A small contrastive audio-text model, trained from scratch: trained on read English sentences (LibriTTS-R).
Rows from block 5 of the text encoder, named by matrix and row number. Rows with one number belong to one neuron. Each number is 128 + 24 x the weight over its row's rms, rounded and kept within 0 to 255. All counts start at 0. Numbers have three digits each. After the name is the row's rms in percent of the matrix's.
# fc1: MLP up (text_encoder.blocks.5.mlp.fc1.weight, 384x192), inputs 39-77
# fc2: MLP down (text_encoder.blocks.5.mlp.fc2.weight, 192x384, transposed), outputs 39-77
fc1.229 123:123111119117141121111071135107113120166148164122183135119129105085139133135129172142204090143121154129099147113083128
fc1.230 122:074112158138122089145089115084107147192125134107128105171100095156126118091135153157119123136125145183156108155105179
fc1.231 011:124138144101116123127097085103154114068116117125107127148115137137125143092160155146136117105152135084144113067148144
fc1.232 038:143127107119171141124139144133086128112142140145149130162131150126111144124085186110097136107123139180151122183097113
fc1.233 079:107138166126094125126155127144112123141095144099089099138160084064129132161146100129131131132119088078118157108152126
fc1.234 119:141148128108150153146124141132081101162119126137154087129109163113162188117133124116110152120136090119114148134108127
fc1.235 127:116096128127100107119118091134119130083133130126115138152119172136132126140140090176159164153160094145091139082128131
fc1.236 039:098102115133124155111121140104117096152113133141153188137150115157116105130153110117107121157068101124156115148128103
fc1.237 129:125096151107135147075132158123113147156137129150118147130099116134145129123093130107143145111128129147133118140167152
fc1.238 015:111187104135092122149147162119114125155120132157143133141146098085129145115119155161141150105143099123105119153124149
fc1.239 106:161159149158133123124121104102135100156128136119107164173133135115110094106116119122130096097137147091124126113145117
fc1.240 044:121161097120139086189123119098148099121115163104108099109124139139175113125111122128100143128079131187139137103145170
fc1.241 130:136139097120144097118099123128126144104099128170132151108114129201146077140127112123093106142153133159148116137099090
fc1.242 025:110117151141125134130114115162125114097157146163094120094149123148133133107117128140119178098167101131133102122149143
fc1.243 128:094134097119110114115125169090086148140150153147143102157121121149147148106123140143148110082127125125133102145118070
fc1.244 109:107143141121154136126114146097119134132126074134149112117099129080111078152157151165121126155132096177103088087129129
fc1.245 143:106155136149150081127121112121133137129128123151106094152146107114130111129115124132118170114122139118097069125081151
fc1.246 080:140137087140126136123131066110146130143142132164153120158103134131133092156142153078091162127147122127147131148163129
fc1.247 129:172087126132108140142083149166126140161146104134152124149176147132136151123140156175109164155155115119082132139105084
fc1.248 155:101162121166135107160105137105092105134114167103104140156152149101088133129160160107118125133077164094133084113130102
fc1.249 015:097161108122130137142109110144107089135150139134140057101138087122114143131061125133139131163100122119146109123186097
fc1.250 018:113121145131146129133130132144155092120115156130130131120163131139105107104169087146138152093110123115145157138143145
fc1.251 105:123144159144171178121152116154102143102140145110104139147130107133147107138103153053137139136117147171129174154137131
fc1.252 157:137095145141157137100149056093114080105152117125112122123127084097084117092088158147145100106097108159142099105173116
fc1.253 028:127123107157149100095106112154089104149142158128149106110143128116120115139054150110133122122107147114119084142142137
fc1.254 127:113096125090172131161115098158129120114106133104131129170155102160155163131116137126180139139109084159123097101129141
fc1.255 123:080117076089129135158141129108138132124153116138109137104099136100123147133137142156098119151087125144169179092151112
fc1.256 137:105141104166149116110092142106138111143138111163136093130154147150132140127089135131105107141094140145127108100146091
fc1.257 137:147113127150109158103112137147113128095149112169126121126125126130168167136165126128114145130114136122148087164133179
fc1.258 129:138155157120155133131088102102126157137158147142121140123080173135141129097130130125126140108138169133135136174089117
fc1.259 075:059118118160117129124133110087119152142122144138098109133122118109155112145147131127144142157143138154109159127096126
fc1.260 022:111153110107127082087113115117113115125133100147131094123122130080125200147095155165111134153087123115101103121176132
fc1.261 105:089124113079137141131103117160107098157159168110099148104151139122153118089111111124138119145138114107128104148107158
fc1.262 028:088133150148186094107125123145139100127110142123163148131115181109125125092089154095187185128137076102142139146116105
fc1.263 138:115100127089135085097200143144133117162144143091082170139141087136138125091157111133136104201085124152128120129150145
fc1.264 113:108122117136164119085130136114088127143119142134117121096143138086144086150171116107145187121130135153159128144129136
fc1.265 105:119119086138132113158169085177128135128130158168106146149100134150074156156149135156135084120127121115129104106172117
fc1.266 129:111094126086067126153144166134081119138139173144124146093122158123143179117154101140150138120125121121137093113131130
fc1.267 100:158122106114134126141135158125132104147150134126098147091108126155119177101102097139100111117172094142152133138118135
fc1.268 107:124099092131101125087137096152110113124138142125128124142133125177151099133134146174153134163118141121108172099102103
fc1.269 130:151133110127139137113134143130127103111150136115107092156155136133144106143106134146129083158123107130162138143112109
fc1.270 114:130123121123141147132129137114149106146137130126123130129100135101146117142092142147089183101175116109126140116122079
fc1.271 119:178171154120144114107104111071111074125145084127104117128064127142148114120176150137123135147135106092162098128165101
fc1.272 106:102118129091171098129130084129139128110152118156132125108110130100135111136058170136152097124136135126132125149104109
fc1.273 109:109130144139126117142119080112124132115133156137121077143188121117162137103097123126117102123102118130124084119109094
fc1.274 089:117151145177129092162147130111120094107135105138138127089105144102105093151129124106141162140159117148142137121123150
fc1.275 133:138108156079113129153155145147149131118109143103110162138132099114135157098077187158148121119150114095128115139145113
fc1.276 078:123135157097132076090115131155147109127072122148158171124128094140138157119102155116136150124126132153128118120111127
fc1.277 121:120134120133142153149124156147171153126111111147157088166089151132092142134109164119112139093124083096154152143158146
fc1.278 095:107090131104147134118141135130104163135145115099100123126119144151181110141167129087132139108156111115123092144123149
fc1.279 151:126092115112105110136147104144140130115145131137149162138148101135118139111137094099093179118121147162133096140143150
fc1.280 086:146124132105141140164139125121079156118107139114184126142132164113127062118140168158114156139095126160100146117126110
fc1.281 128:158128111095112154115157165127126161108116148141145113132157130166133125122091126123154129137160110148143135124105077
fc1.282 099:126127142145142124154102091077118122108161105111111170100083128121145134136150138095174148135128157128121128110196161
fc1.283 095:111109085148160100134105124134135099162148149123115141175120147055114141130121092120143159115156109151120167164195139
fc1.284 032:124115138100162143123159141153101172106129169139116173129089114112143121085154074158134138128092106124102153122199092
fc1.285 081:110102128117151089102117106070133153183156133115130131130102127131137125125159107148112142092123086135140122088102128
fc1.286 146:144143134077184128141153111139122122122139134176115118082139115124113129159140125112148097086118123105136141115143123
fc1.287 110:112095143090117079129136101113125079113116157155146132080184096129171107066128144078148132155175122112127122138101105
fc1.288 055:126109127129133136069126128141065174126117105159091105096095153106135125125135128085151130118178127134131109103144121
fc1.289 136:138123167102131152162153084096113126127123130180124130132124104134170167130158087161144137101098148098087123148135128
fc1.290 119:084152105110148125106109121126152124153106104150129125184114137143154120148143161179130129121169155123162102155128120
fc1.291 083:135155112111130125098119118109142104125177089146117148157136140163107153142093072120124113166126122113135129066128145
fc1.292 060:131158136137126106135073143129189088110156134152125158168154135096111129147129103142103142124086116111109124105126126
fc1.293 031:120135167108144102116149164121095139131113139107134120140141156108138134111129107136120113124117130151130103135102123
fc1.294 102:102109126134097119154154114114129096131140095164176146152150164124079162093112139160132177085188108147133146126117090
fc1.295 078:140117137147112136178147122150115118134134150173124116115124095121162143058183135108118112111112121104128110144093146
fc1.296 090:126153137142159116076083138083123146091117118116107148137119160123146140130109155113143110101143112120118106086167140
fc1.297 033:136121111121104123156113150130105114118141111150116126133147185150104146149099093122171150095132108135132106177124109
fc1.298 155:141132129119100164060162172131092161129131133145090113101140119133136120141140124070159093133140140127151134131131094
fc1.299 068:135094154125159124150159141142097146102082136214146153102094124115125124129157115125136153096149157109158135110123096
fc1.300 093:148123136070110113168124181103097151125098151128127159162102128118128109133120166126159112086148051102117094178098106
fc1.301 018:084135123108108112189135132120089144088130139099127114146120159118131131115152105137149132139127143096117110135141158
fc1.302 080:130119115113134132123114095144100124126118164115130155129132149089113128110108114148192139122144069129087130062143128
fc1.303 128:136123142161128157118178133111117090142116144113141112141135128122136097100121119104134114140165122067109151125138085
fc1.304 040:149110165134145116119153108123099137147130110152131149117135114136152123117070126159126139139106168171125109127128113
fc1.305 119:123142111184164184108172133171111139115108119120136160148080113125100139131128120131111107114114162109136116138159113
fc1.306 112:095099135083115133147117134127165091124130130152106175136145145127171098159106116082147140099148113162132116099129083
fc1.307 100:129123143118155123145146102129122147141129130107142134168134137118175124110138097110139137154127128140150115125119118
fc1.308 057:116123133117147108098137136102131095157089123119106152139123135119155094090152109126120160096132123136159082105160128
fc1.309 106:115124138142119111153088149126112109127147122153138123109130098107126136089097089164094152133122102099131113117111121
fc1.310 073:101147113129133113152125101110132096137135149110142169160134165112156129121136127108075145098119117157160158127132112
fc1.311 108:131155134089120125129110128140147126133126115128129105104126143115175088107112134146176127115135135136148115162163113
fc1.312 109:156166152134114138139142148101090103181183144151115144131113141174107122113100121084150142127169070135148137126146139
fc1.313 131:101101076144101087143136104089114108155200114155149126110156155081145125119109107141127104133107163116140094151155175
fc1.314 141:146109135084105097152116122131166147130148115117157132130124116118161143146123101144127120086119171128097104129107149
fc1.315 119:168131147149108095159119082100154142096140121112126103123159126100138134108133103134072131110141117170171138140131147
fc1.316 083:088130132092177132148121108101138104106097115125152142115118138141170086166159118104133105114120146124106137078105127
fc1.317 022:078163136139129098127127140108149131096158092168111118204125104119132137075127184100130128107104114134131157153143147
fc1.318 107:133086096165122176160141155137108091087122147162113094143149124126130137167136106122127127115164112124175115071108098
fc1.319 033:155154156126095140140116140098102119108148114133117136127130120136115137135129100162075129088078082126132116108128160
fc1.320 140:100123131100141125125090107104113119125159126128127138166110164125129120126139138133101150075093126111137084068119157
fc1.321 112:152137094133148106154096112113131114162131154143131155150117167129134081154124122194126152149144089133151125116112144
fc1.322 030:143145171113102117155104134104135134170136137074123142105109131095146123121114146129150143145107156120123136152130173
fc1.323 063:151115123129129136111149196131122092117083124160155143154146122179129153173095099118094117167137113150178122131111132
fc1.324 119:159124103102128118182084142134153121146149133128162099126133070127167100117128114154101146123161161132140143123143166
fc1.325 026:094107121109132176159139102137102180134077165089128113107125134101134127137124078117094145138126110135138145110124156
fc1.326 119:167140131139111136093131141176122138160110117113162100124101133146128133122126116153114164170123153115135106148151126
fc1.327 016:148121128107188079133141130127113128103136138135136104130153049138115101149132149107139119093126121115136089097130126
fc1.328 108:147126134136090110073090136119177125124129093129113145140140112122158092128106157076176128176148143109097163111136144
fc1.329 083:102131105133110096183163109124143112116126126113130121124149130127159119160142157102120094117133134139121080107107114
fc1.330 038:091068119127134105139138121093117120121132138097147101122138104109104199128118106193146160137124123112144112112090110
fc1.331 093:150123123147145110146141130145095120135174132097149165114123125088160111100114140119128093124170139121151102140128139
fc1.332 131:085148139110100102111175122070138107103099119167144135137161141131149137118117073174134134113113124117126104099107116
fc1.333 050:143142158138109145131124122130136157145096178104107101154104125147102133101147088144154149127140114140126139138143154
fc1.334 048:154153185136159082114152121125111111159129087106106104153129173112147128151058164150112149118162086126130137070121134
fc1.335 021:142155132113125120106099107106129108147082094138149140135158137106132150136178096148112126155138151132116147129119151
fc1.336 129:095135153129135140158133138109147159113139111109123149109063118145146146085142151117140142128143104097127133155114165
fc1.337 068:099159151183113172146102117145146122101117135126091117126102138116123150108122155109126137122102115133130139118122149
fc1.338 101:155152141144138183146102118120120084102155121075123124112150132127143173161133148098088143115089182109118098141125136
fc1.339 034:143134124079147128104125115106154113129140114131130139125168132159173116164184154095138105110130156142133128112150115
fc1.340 025:140119146145155117149147131141108101102122077105118129125188128128140138152134156144127213114093124130109151122109102
fc1.341 053:117155141113137114151111117098092114129112128129154117139130171109109113138097118133151097173121110159138108138136109
fc1.342 086:116139128134141179144113139127150134099139158096127141149142114123123125117085124151129092160101151161109165097131131
fc1.343 071:113141117129162137153136130130113144122114126127153119202098117134127160135077079156137138136084137191133130171143100
fc1.344 105:153137123155097095096111121126125105138118135118160073114116101134165136109116092146124142119179115146122115157154126
fc1.345 021:147181113105123144171127115112122144097158123148101114150118109126099143112137089172148139132127109111129108092172142
fc1.346 104:114112133120098159135131132100118108112123101125117145100183117153125147087096112164176097145154120168105117124114145
fc1.347 144:126142126129105140156085122156113140135130141115132165094102137098126077086090111177158130153076111118116133107124177
fc1.348 087:152142130153109114115095097125174158120128163100103133123146149168137110117111143164112123112167106115080140127150125
fc1.349 114:136130135155125143162163113127137125119101106119145132114081135132065180132131122102156117087140139138094116142151113
fc1.350 103:137130167137090139080116087141133111159141141115124143106152156094093085105119141134108148173153080122104141086114150
fc1.351 143:135084112153099120164153122162133144129164121174137145112111150092158202107152129107134144151147150143156148151131184
fc1.352 033:069134123089120151186112121149131132116168165123091140082171074152147131097131145155163112125138117148112111116127107
fc1.353 062:110141114161154102132112115116128142162104099116110115104137099105140131128120076120159083115091135135125178109077147
fc1.354 108:154142132116148112104093134171145109073131095124130148090125101142113111140096106120094095131152122139147147110145163
fc1.355 115:177184109111112147116108144130152099126134120146116122134134158132109088153137124168104137148124137117123133170143126
fc1.356 033:111110117175119152113132090110104132105115104119160139161155113116143088123113162198151122105140110150134135092142151
fc1.357 139:149145126105130151118086119157136136099143085150175127110095130108140134130139121111162170112103099140081158161129181
fc1.358 108:125117179143194114115116139142107147101151096130118125162147120120114120139135139099137145139115087158125111141110105
fc1.359 144:099116103137117113128145158101141110164096119112148131088137120168159144149141155124115095115141110136102154087162124
fc1.360 023:125109104123134113128131114117116142196131098093103145130116151118164105123154125138160111117135178115167117072171152
fc1.361 074:123124139116157091104131116136094111106128122147135152142099140148162120152129148159125121119137151134106112116091142
fc1.362 095:116117129100157159142134085087125116113129143147130112123131129122135126134146128157175125133128132127116158089117105
fc1.363 099:152143121101124135156125144129123138110129170117115109127146129090134131130126177109173160161174104157137123146121112
fc1.364 092:164079128142139166127142122093095144103090127133142125134115132149125067147175134133163125105134173123151100164080148
fc1.365 117:198106135157107132172101118113126130158151117112167116134117150087154155121102100140093136121157095154172104104115149
fc1.366 031:096148135104131107113113138137138134111097080166155153182124142085122155106118103163174124146116147107081118193139131
fc1.367 086:125132135143093105113099168161079119150115103125139147139085115113128165103167168096167118131126146111124151111127093
fc1.368 015:119166127145089116150148140086170130080132114114129169145162119130127157094133148086166123134099140145120132096145119
fc1.369 103:140139098155102131130131126110075123111148128101120114163115146149090118060127128112131153142138150130131080093120162
fc1.370 136:146149142129160121125091135167159100088142148141129133094191107094110124133077109118095122093125111178123132161182150
fc1.371 120:101075128164111145103157115158090162098111135125102115148124131131171117150131144141093169125111134136143129119097142
fc1.372 110:098174112117175164183150119108153130137144176121136118120113129144127094121119115106083124141112067118170149088129141
fc1.373 088:103140135154114145181166125120141137175151098135150168183088132144148177128122150100150113096124157166138106102123134
fc1.374 144:120140157154098179128120163105088099137150122149132112140146148113149117119094146146142158146131106137115095129145174
fc1.375 107:130079096099154157155145157157142144109120145165121086155130168118092125086093153166127123138129110118133115141121131
fc2.229 125:118155147132110090086156125129092135128140133132119106169112129106115104149069170109096116124125140162158173129142133
fc2.230 121:155112105113114151135144112155128123146097189089139124092128098157100163164154130133139115127106106089123118111128115
fc2.231 012:170116045152143113117133175103105110096107163150155123136092175133113088107071118131169182137126105147104173133090104
fc2.232 040:161091156125158086131124136165144122073127155159133147081140128145143118126128167142144129133116103108153156125078132
fc2.233 087:124150141184175122118128123170144145131132141118144145136129150152128080092176122103141108111129106146143143119108103
fc2.234 120:101132126108132137156150103145128156163101104153133153087153110101129139104110150114133150092154135118144127154120072
fc2.235 137:132148111140108116117123131147119128127162128082196098085113133127150124137155091132151122100098127119118131127172123
fc2.236 038:151111119134114091115075155145143171129107094177134116128099154157130154149115146127168166113145134126115142109142158
fc2.237 123:135081091149131168118131160120077146133097151123102154114158151129112137156154153147152115167133098115131129203091112
fc2.238 019:122091154128115174126132151138099138126113140126149103124093129141128099168143150117113114122119096131151142109124138
fc2.239 108:127128160135171156121113141120150089155119133110138085168154142137139150146154119123140116099124154137151121116118145
fc2.240 045:155109149127098101146137153136155168116175126132131097117131109104111119141138100136137135160175135122121116152110098
fc2.241 118:086135134145177090095165125176117166158149126127153119144124126081099112141140119115099149150172118146110118124133102
fc2.242 025:123157141140153113152130122143143133113123170145128155164129172150113095105124082114166145110146155139108155111092128
fc2.243 133:125156135141129122124147116175106151066091123093134142130153136124145102108133150137139181132143123117132144112144112
fc2.244 117:144138116113095134139122133098113129115115122110131094190135125140116138150171099147167109157098145170116084176104160
fc2.245 148:113116118117111134154170138164125122162117166124116107108109160175096149120129135109150118111079115128112140153135147
fc2.246 086:144184112131163105159148173184130126100124125108116091110116127109110140119088127125127109071165085103105091114118125
fc2.247 143:150133109127089148114172152112134135146141147145141096148110128114169095126143144150131147107130095123124126080135114
fc2.248 141:111141110125171149128129146163113112090129163098131134094159157123144104103170099117172119140077097135138170121160118
fc2.249 016:167105103138109096142137157119081143121126104111151123143119154136098127122155110137132143117100153159128147149081129
fc2.250 019:149155080130071184122091178100111140091094154163118132137118132135128153105105126131164144138118107155064144129129132
fc2.251 116:142115144161111146143118178103168094092130122074144108140086107135145130147143128078113119142113144094109075116136140
fc2.252 147:142111099176138130142126111096103108114116131137197131139174103144135106108092109141134149124105139121132109136147116
fc2.253 029:105085164133121107167111117132138128111156129140096116134107102108084147137159110155123109105196141131107116144110127
fc2.254 132:175086177134122134108156116112119136120183145135128121159144157142109139150123138126115125102169125140130149128089145
fc2.255 123:125119119109105101123060115184114094193122119134136076129153125134142172149116180108114156125153147106115136148125148
fc2.256 124:137127134137124103147159126116127162165163134076146145139133103158138143129138162127073117125083098180155156132172095
fc2.257 134:125066148131145132134142126150130175163096120145156126111120114135118121151126144114113142128128149146134119151094105
fc2.258 115:136106148153087111070124166157143168174086137145113125099068152134158086125137124157174154142089157123098092130143125
fc2.259 067:152159152163141119164113136135148093131112132108122085102102127141087142120106082169148113150130137096176124143133090
fc2.260 023:102119134173126134154107139128108114142106155097129132097141126136144103105141152115120106154128132143157126159082164
fc2.261 100:150087131169117147137128135184100116113091136143114146096133112087146187131153161131137133141117110092139198129121112
fc2.262 030:120099103131108130122096140101131095099153143167112092136107138104099107141108131113095128107125106125147168109108154
fc2.263 141:185095155142164139138104152132147141130122122105112183117083142142109118144124098118109117113126140132123117128124116
fc2.264 113:119180092154139175142143105127164115094156123153140108149153149122133137118127105152151151151118138082154169112117163
fc2.265 098:131128097099153113123178124136136126108097073118151145110097110113132084133141165102127138106133112143128094127136081
fc2.266 129:125139110125124129085127131164156133117107146140120168115148140159120137143144098106108117172118173141089112140120116
fc2.267 103:098137135107147125155139125095134164090132127100113124188138139117113133129123127096151149084147147130157128141103107
fc2.268 106:166129147129138108127125061133105143125103113133163146136100113074157101148102128140144093117141128114156139089119116
fc2.269 129:131080122132087092160144175136118126132149142124132124125142080154186121131115161081127132146143160167138111087169118
fc2.270 123:115150177151098103092106170131080175083118143138099104131153115145153145114095144140128103183116148080117118133139107
fc2.271 117:133116116140155109133117118161175165103151134159137091111124146092137151139093110103121129166145116108135137133171155
fc2.272 100:108112109120145114121117125140158153119130166088114109126117133144153124120039153116138121125156104124122126121094169
fc2.273 111:113131131120099093112116105114142158165136106114147145126117113166114136116116086123136124112159143130119122125111139
fc2.274 084:132140118108174096145125134143094150139122093155100101119162116149171131097134123150121111133125094106117144127157164
fc2.275 137:120169074105149106150104183179125167134111080105145117117130152146102138157121160120156146100159143109147129132100120
fc2.276 067:121162092159121141195115136157142146134131120117148119158152130126125136114152130145151131131138105135101141154137131
fc2.277 126:090161150127142135130132131122154113135148086110151127113194117088100125152117124124138138140141102104114094094103171
fc2.278 084:123076145132137127154108158171078110104170101114135105107160106169128171118122160129094130146083177130129159158143117
fc2.279 145:144100140099122137114154149100144122160160138157155161135131156154122149168110129110127116166093135120114122130118159
fc2.280 087:099115130134100178069115129142124111109100156110111132115111141128140160133095163147115138119128148117112091114136148
fc2.281 134:131175109113117133128143116168097144146133078109214106169164147162136128142090135113122124146147129127074166109149121
fc2.282 098:155112123113125149167141129168150151127146161187150081131111097064170147119150126183127138152155126125128135097147160
fc2.283 091:139112146097128148113085071110097157126148147138124095133088164102145116172074150123088174103118114174120123104124186
fc2.284 033:105117108109129145135097124137092096093158103150140123126142118136123120163121152099118187073155115175112103146110119
fc2.285 101:166154123113086151105116162144079140110154156113105204117129133094138123164138135133149140106135138115092110172131159
fc2.286 151:125143149090146120115101155158117125153113123161112099154127115071144079132121129131144115116085152128134136153063161
fc2.287 123:109130144079114117179088084134134145090132095127127116125125166146158105152104158085130142161152129146115132142148167
fc2.288 061:127103105084087106147137164171121163102106144115119150143147142128122088168102075144116160106143113136180169134165118
fc2.289 136:123167151188151115155128138116162150076088125109123141156132103128106163137162112118128121134104118111100125151146138
fc2.290 126:119135077117099138160145115093184108067118108106107101109149141153159118183109139159154105123126143162136123116149135
fc2.291 091:137133140112137117130163109152093160113108139123128182151122122164152139102103154146138103098096112158114114141121180
fc2.292 059:096133104122147135160140142110143139145099125109125125146091152081133133155141145134147128138156160115112105112149177
fc2.293 029:121185057147116121129122170165134115124151132146156145146113102145102071130128120097144115077086093123138108101100124
fc2.294 107:097114132114120141115184107107084127096159176127141122137172158128145149103109160127093167135132121104110160093121165
fc2.295 083:121151102083116096133160139135130125161087160118105121171093125158122113144111105085099144126151172085119143116116125
fc2.296 095:099105122106088140115115115151137144172112102111093139132166122119099154075141111080150149129106122178085163105135143
fc2.297 035:146127099140118087139152144131127137151133155139098155090133116138112092094137108159145143117144130147170161134079144
fc2.298 151:114118127126082101140159102163140105164097128096136150124156094103159143142117117131111143115150099135086152132133144
fc2.299 069:116079116125172120153108131125107118103144096086117105159101099152150123168135109121118084136139127117109142130166151
fc2.300 095:129137107111124156089150143150134149133144134093138131142124125103123131139116118093125145110140108163136103192134110
fc2.301 020:132145074159119137081131150148138117142104144175115167115118134137160119131148131162126171118163122182134156103088107
fc2.302 071:166066160142123190130132151114151110139122094110127137118128132126151127116128166105154114149134138120118122139105108
fc2.303 125:129132126109145136185120108123124088166124146106116191107108158114147085117138127132146140121102117115113116144116146
fc2.304 040:132085127145112104137116129103111112109151119117141145117136144133141128121149126163115132142116120148131145113123112
fc2.305 103:123099144120061135160134131095114122111119115102121107193113095115141105117125127150155124103136100114103140118134141
fc2.306 114:107101102150159141139124130122132157166099147119118124139142117140131131143105115156107124170162163114120140140124092
fc2.307 099:121120096149131112101125165145183093136132147161148136159149102113103158134127152155129129117162109106127160094160099
fc2.308 057:135147095140160117127130128135110136144114160144159128132163114141159093161168136133171097152101094134079094133113136
fc2.309 109:153131114138090155164126111167067113124103124158116131152155120142124132145129113157149114076131137108150148150165158
fc2.310 079:141116124135113147137133139079141070117106108103135095180128129122126169107082136170134145133130070135130091150115156
fc2.311 118:116124107144134110123101118105126118133150111166126153131129157128146124133138108149093106133120115135113111124115138
fc2.312 124:123117129139162118150090108148120153090125096132133165134126135100133140116102113138118110113143148141155109142117107
fc2.313 128:125151148163142159186148122145171139077109155165137126118145142148127132102075182087106085102125148087118119129132106
fc2.314 131:095100135141170118171085109194140164172128095158116123148088148112118168135095084170125140176119104127139122108104149
fc2.315 108:106153094180129124136156098094126135151134115162184106147104132094143124108121111105167132123140141164167140170100121
fc2.316 085:122109122129109125162124114165095149110144152145132101137136132147121135139137114155091146124117150089114179151152150
fc2.317 024:114135115171096129152107097116112133129141171099084150153143161133151132170085127100132150103105098153116175131117131
fc2.318 123:085144184135112175094167163137137124144127138125136099123093123133124108137154051097140148133131129125126103152134097
fc2.319 032:135088142189090116143140155166132113145143149166111142164154126138127096080111140093158111152105092097083156098104116
fc2.320 132:171110145121135119159165153140123143069147091125118096090131129112126138146118132090139130103100121121144125135071159
fc2.321 112:084120119175093145105125115169164172117145134130168134148148094115140087137105144117092101087152188162147115129103146
fc2.322 028:192118128109132101153151118149128119151122122103123149201139127104139109122112130146141152125131113147142134154105091
fc2.323 067:106137151148109105100145109125107108086129110141096102144161135113135095131088130120118105133147080131151160085124134
fc2.324 118:148127102119105139112128134157126139131139143159117081121147131101150140164137130143162128168086112126134135089139156
fc2.325 026:141142144163161128133117124138080112137150169163102118129156120127134087142130153134105105103186139114111094126136061
fc2.326 114:144166131133137115146131142158107146101148124150148155137124142115081091134155083117147152125159121130152162097139141
fc2.327 017:125115112146141111113145155124112074164112104146153149154160145094110124126149106093163143149126111115105115127123096
fc2.328 105:116123195102130093145099127152091124149105074115124123101088085138126104139137138125101125157138087128130120140143120
fc2.329 086:125127163104102117108122167179117080129088105135169162125139150140129080112112132135099143143174095097102138140153111
fc2.330 038:161141135108157183079104152163129162109157141169134147097128107131131134146161127097145090118113107107130121114126077
fc2.331 094:112119128150157121121122073132154117098101130123153140143155133098112094114118176130168139140120107102142118157156112
fc2.332 118:096140089102123084146123149142148113133121152124134176101151126094131128133123129163089135127134092127150137136095109
fc2.333 050:152125107137190099098109118130151089118141102114113129170146130175147082132149127094142112106186115133110158119140162
fc2.334 049:107177130164158134145150115146133104147150179115159148114147109122131114090146124146127082126083150147155112163136123
fc2.335 022:151164133138141065156116176153101109103122169158114143133114153160137088126080098110123158122137126145137156099123117
fc2.336 137:106128086083147171111097113140151131128107139146062162150135169128148096127123093173137105125108146149143149151075080
fc2.337 073:161174155129122090136126123118131122136123100154163120153118139115125131174126114160160147122099125163082159146145138
fc2.338 095:123150101112114114076112157158097132130108094117123118154103161124160097087144110122128145130140130104139124130124159
fc2.339 036:110107177123081120100127154137142115137158151169182143106159125105157135138105142165156138110176126131115156126135148
fc2.340 027:131130091132117127102152121119124143097139145114102106143126137153113185113123121111136095125111134144148136115093117
fc2.341 058:104141141101159109115142113114137105136141134161107118092076125088152129150098177152129111106160123115175113141097113
fc2.342 078:122131115103132139111121125078178161134107129170107141124119124107146085115119108129138146096174108157122096151129096
fc2.343 072:150139120123105152128115092129175117114152167154158153110115142106183124119172133114118089101149136152168138130110122
fc2.344 102:131120127070124160163134116127120119155150140132130149135159153123120081102082095120104128169129159170141146118135119
fc2.345 024:141105116170150113115084136144152097161142089150139133127110128100113152119118091154112141120174096096128131092096108
fc2.346 104:106117138136121112158136074131164135127119171107131108136149151140112172131137085139139130137082161113145147111150145
fc2.347 140:113065165118174163092142128107096097114122098113116121158176119154111115155102139145096134133125135112137155127164104
fc2.348 081:141114117129133104154145146097112093136158154136143134104159167142120099136136145119141161150163144072139114128161108
fc2.349 107:156120086089124147142111141146117125126112135133124121181175153129131154079143144157138095114147107165160111152130127
fc2.350 096:138115085131134097142100104125102119131092170115140150092136138070117129139165126153172130165100128145123143175109134
fc2.351 148:114126100140164136089123114111106131160103140136130116161107112136103167203125113127144142134095091127138072124145152
fc2.352 037:141140115157139122100120117141135142143094119121118105134126121112114129148094154117127106114144118095144141104127148
fc2.353 065:090146145082080125171097110147123176167153148141141132161075127118143123087144103153116135104143119122128084185099113
fc2.354 093:124098174150124101105133118118153153145119111090122178133136159160148120169140140082139162151158153102203129132131119
fc2.355 121:084086107155108108113165127112151184113119089124133124154122142153145136153169120149132139107113137142106110091067151
fc2.356 030:059152079112086105142148128140086098136127125116162121148127155127078140158125079153167181099097101161123157110161085
fc2.357 131:130130145137127138083126154088141124133096149105161129135102110126100157157128176142093151114153116097116126115139144
fc2.358 108:140101085084140108078129118092130117129193142121169131121165089127141160113145105138140062133129130140064109129138127
fc2.359 136:143158116082136191174152119096098175155129135156140136130101183099144126094123155102154138110098120144115142113137102
fc2.360 023:126120118132132145118108169136140065108083111152146117149153175156155136126111129126138093139137100102066144100136103
fc2.361 070:122131105119086128156124142158127153108146155111118134129117121158107094093158152119130123108138132126147148105111134
fc2.362 097:143127114134107119142089165113106125156155110155080150111134123133116111112160153110121146138107113140128152126114106
fc2.363 091:105128173138115121179131118118168136125159148109136161101153116145098091114128116094125126135160147126114142115147112
fc2.364 087:138158144133120163160114100132134208140103128138127152135140125167122119101090142129163149090127117137107076142125133
fc2.365 119:119148114140135103131142117135130173146103135122114083162080145110141088117136123126138120103163124110148103146138171
fc2.366 033:133129134134077097154122130087083079120146117109088097144136155122138102165133153102145117101161112121124128073101094
fc2.367 085:150134151122128145114172115140097121136094092176123073120136144122090140122125113133118137142149107114123112113127110
fc2.368 019:124110090153134106121126117116092117144158127109126142172125166116100117118111102106142132123112113119116121104047163
fc2.369 108:152124099088090144116158086135128174122121099123128112170142153106114132132177139089166109119070135100135098132122129
fc2.370 126:134131161127146154105119125109176136119102125107142122164149117149120138107113142116114124118099154113151134112124131
fc2.371 121:136143173133077131174143127139152125122148157114136108148099125131112115167147148105111135140120132152108129094160092
fc2.372 116:120129153166108136124126150114122136162139103144146146171146159102135097154121133133132119100146184136128100098117157
fc2.373 092:151119105106164105155170142135110111116176186150132144118121129129108104150108157131102159083126094081155121120133168
fc2.374 138:120116112130130116144156109127147120143097129178142123194114090121118169141110139128087083136139100188093099117108119
fc2.375 114:155144142072124110139079142100128152159148096145122125112175148138148109111113123103155138114126131138146107109150161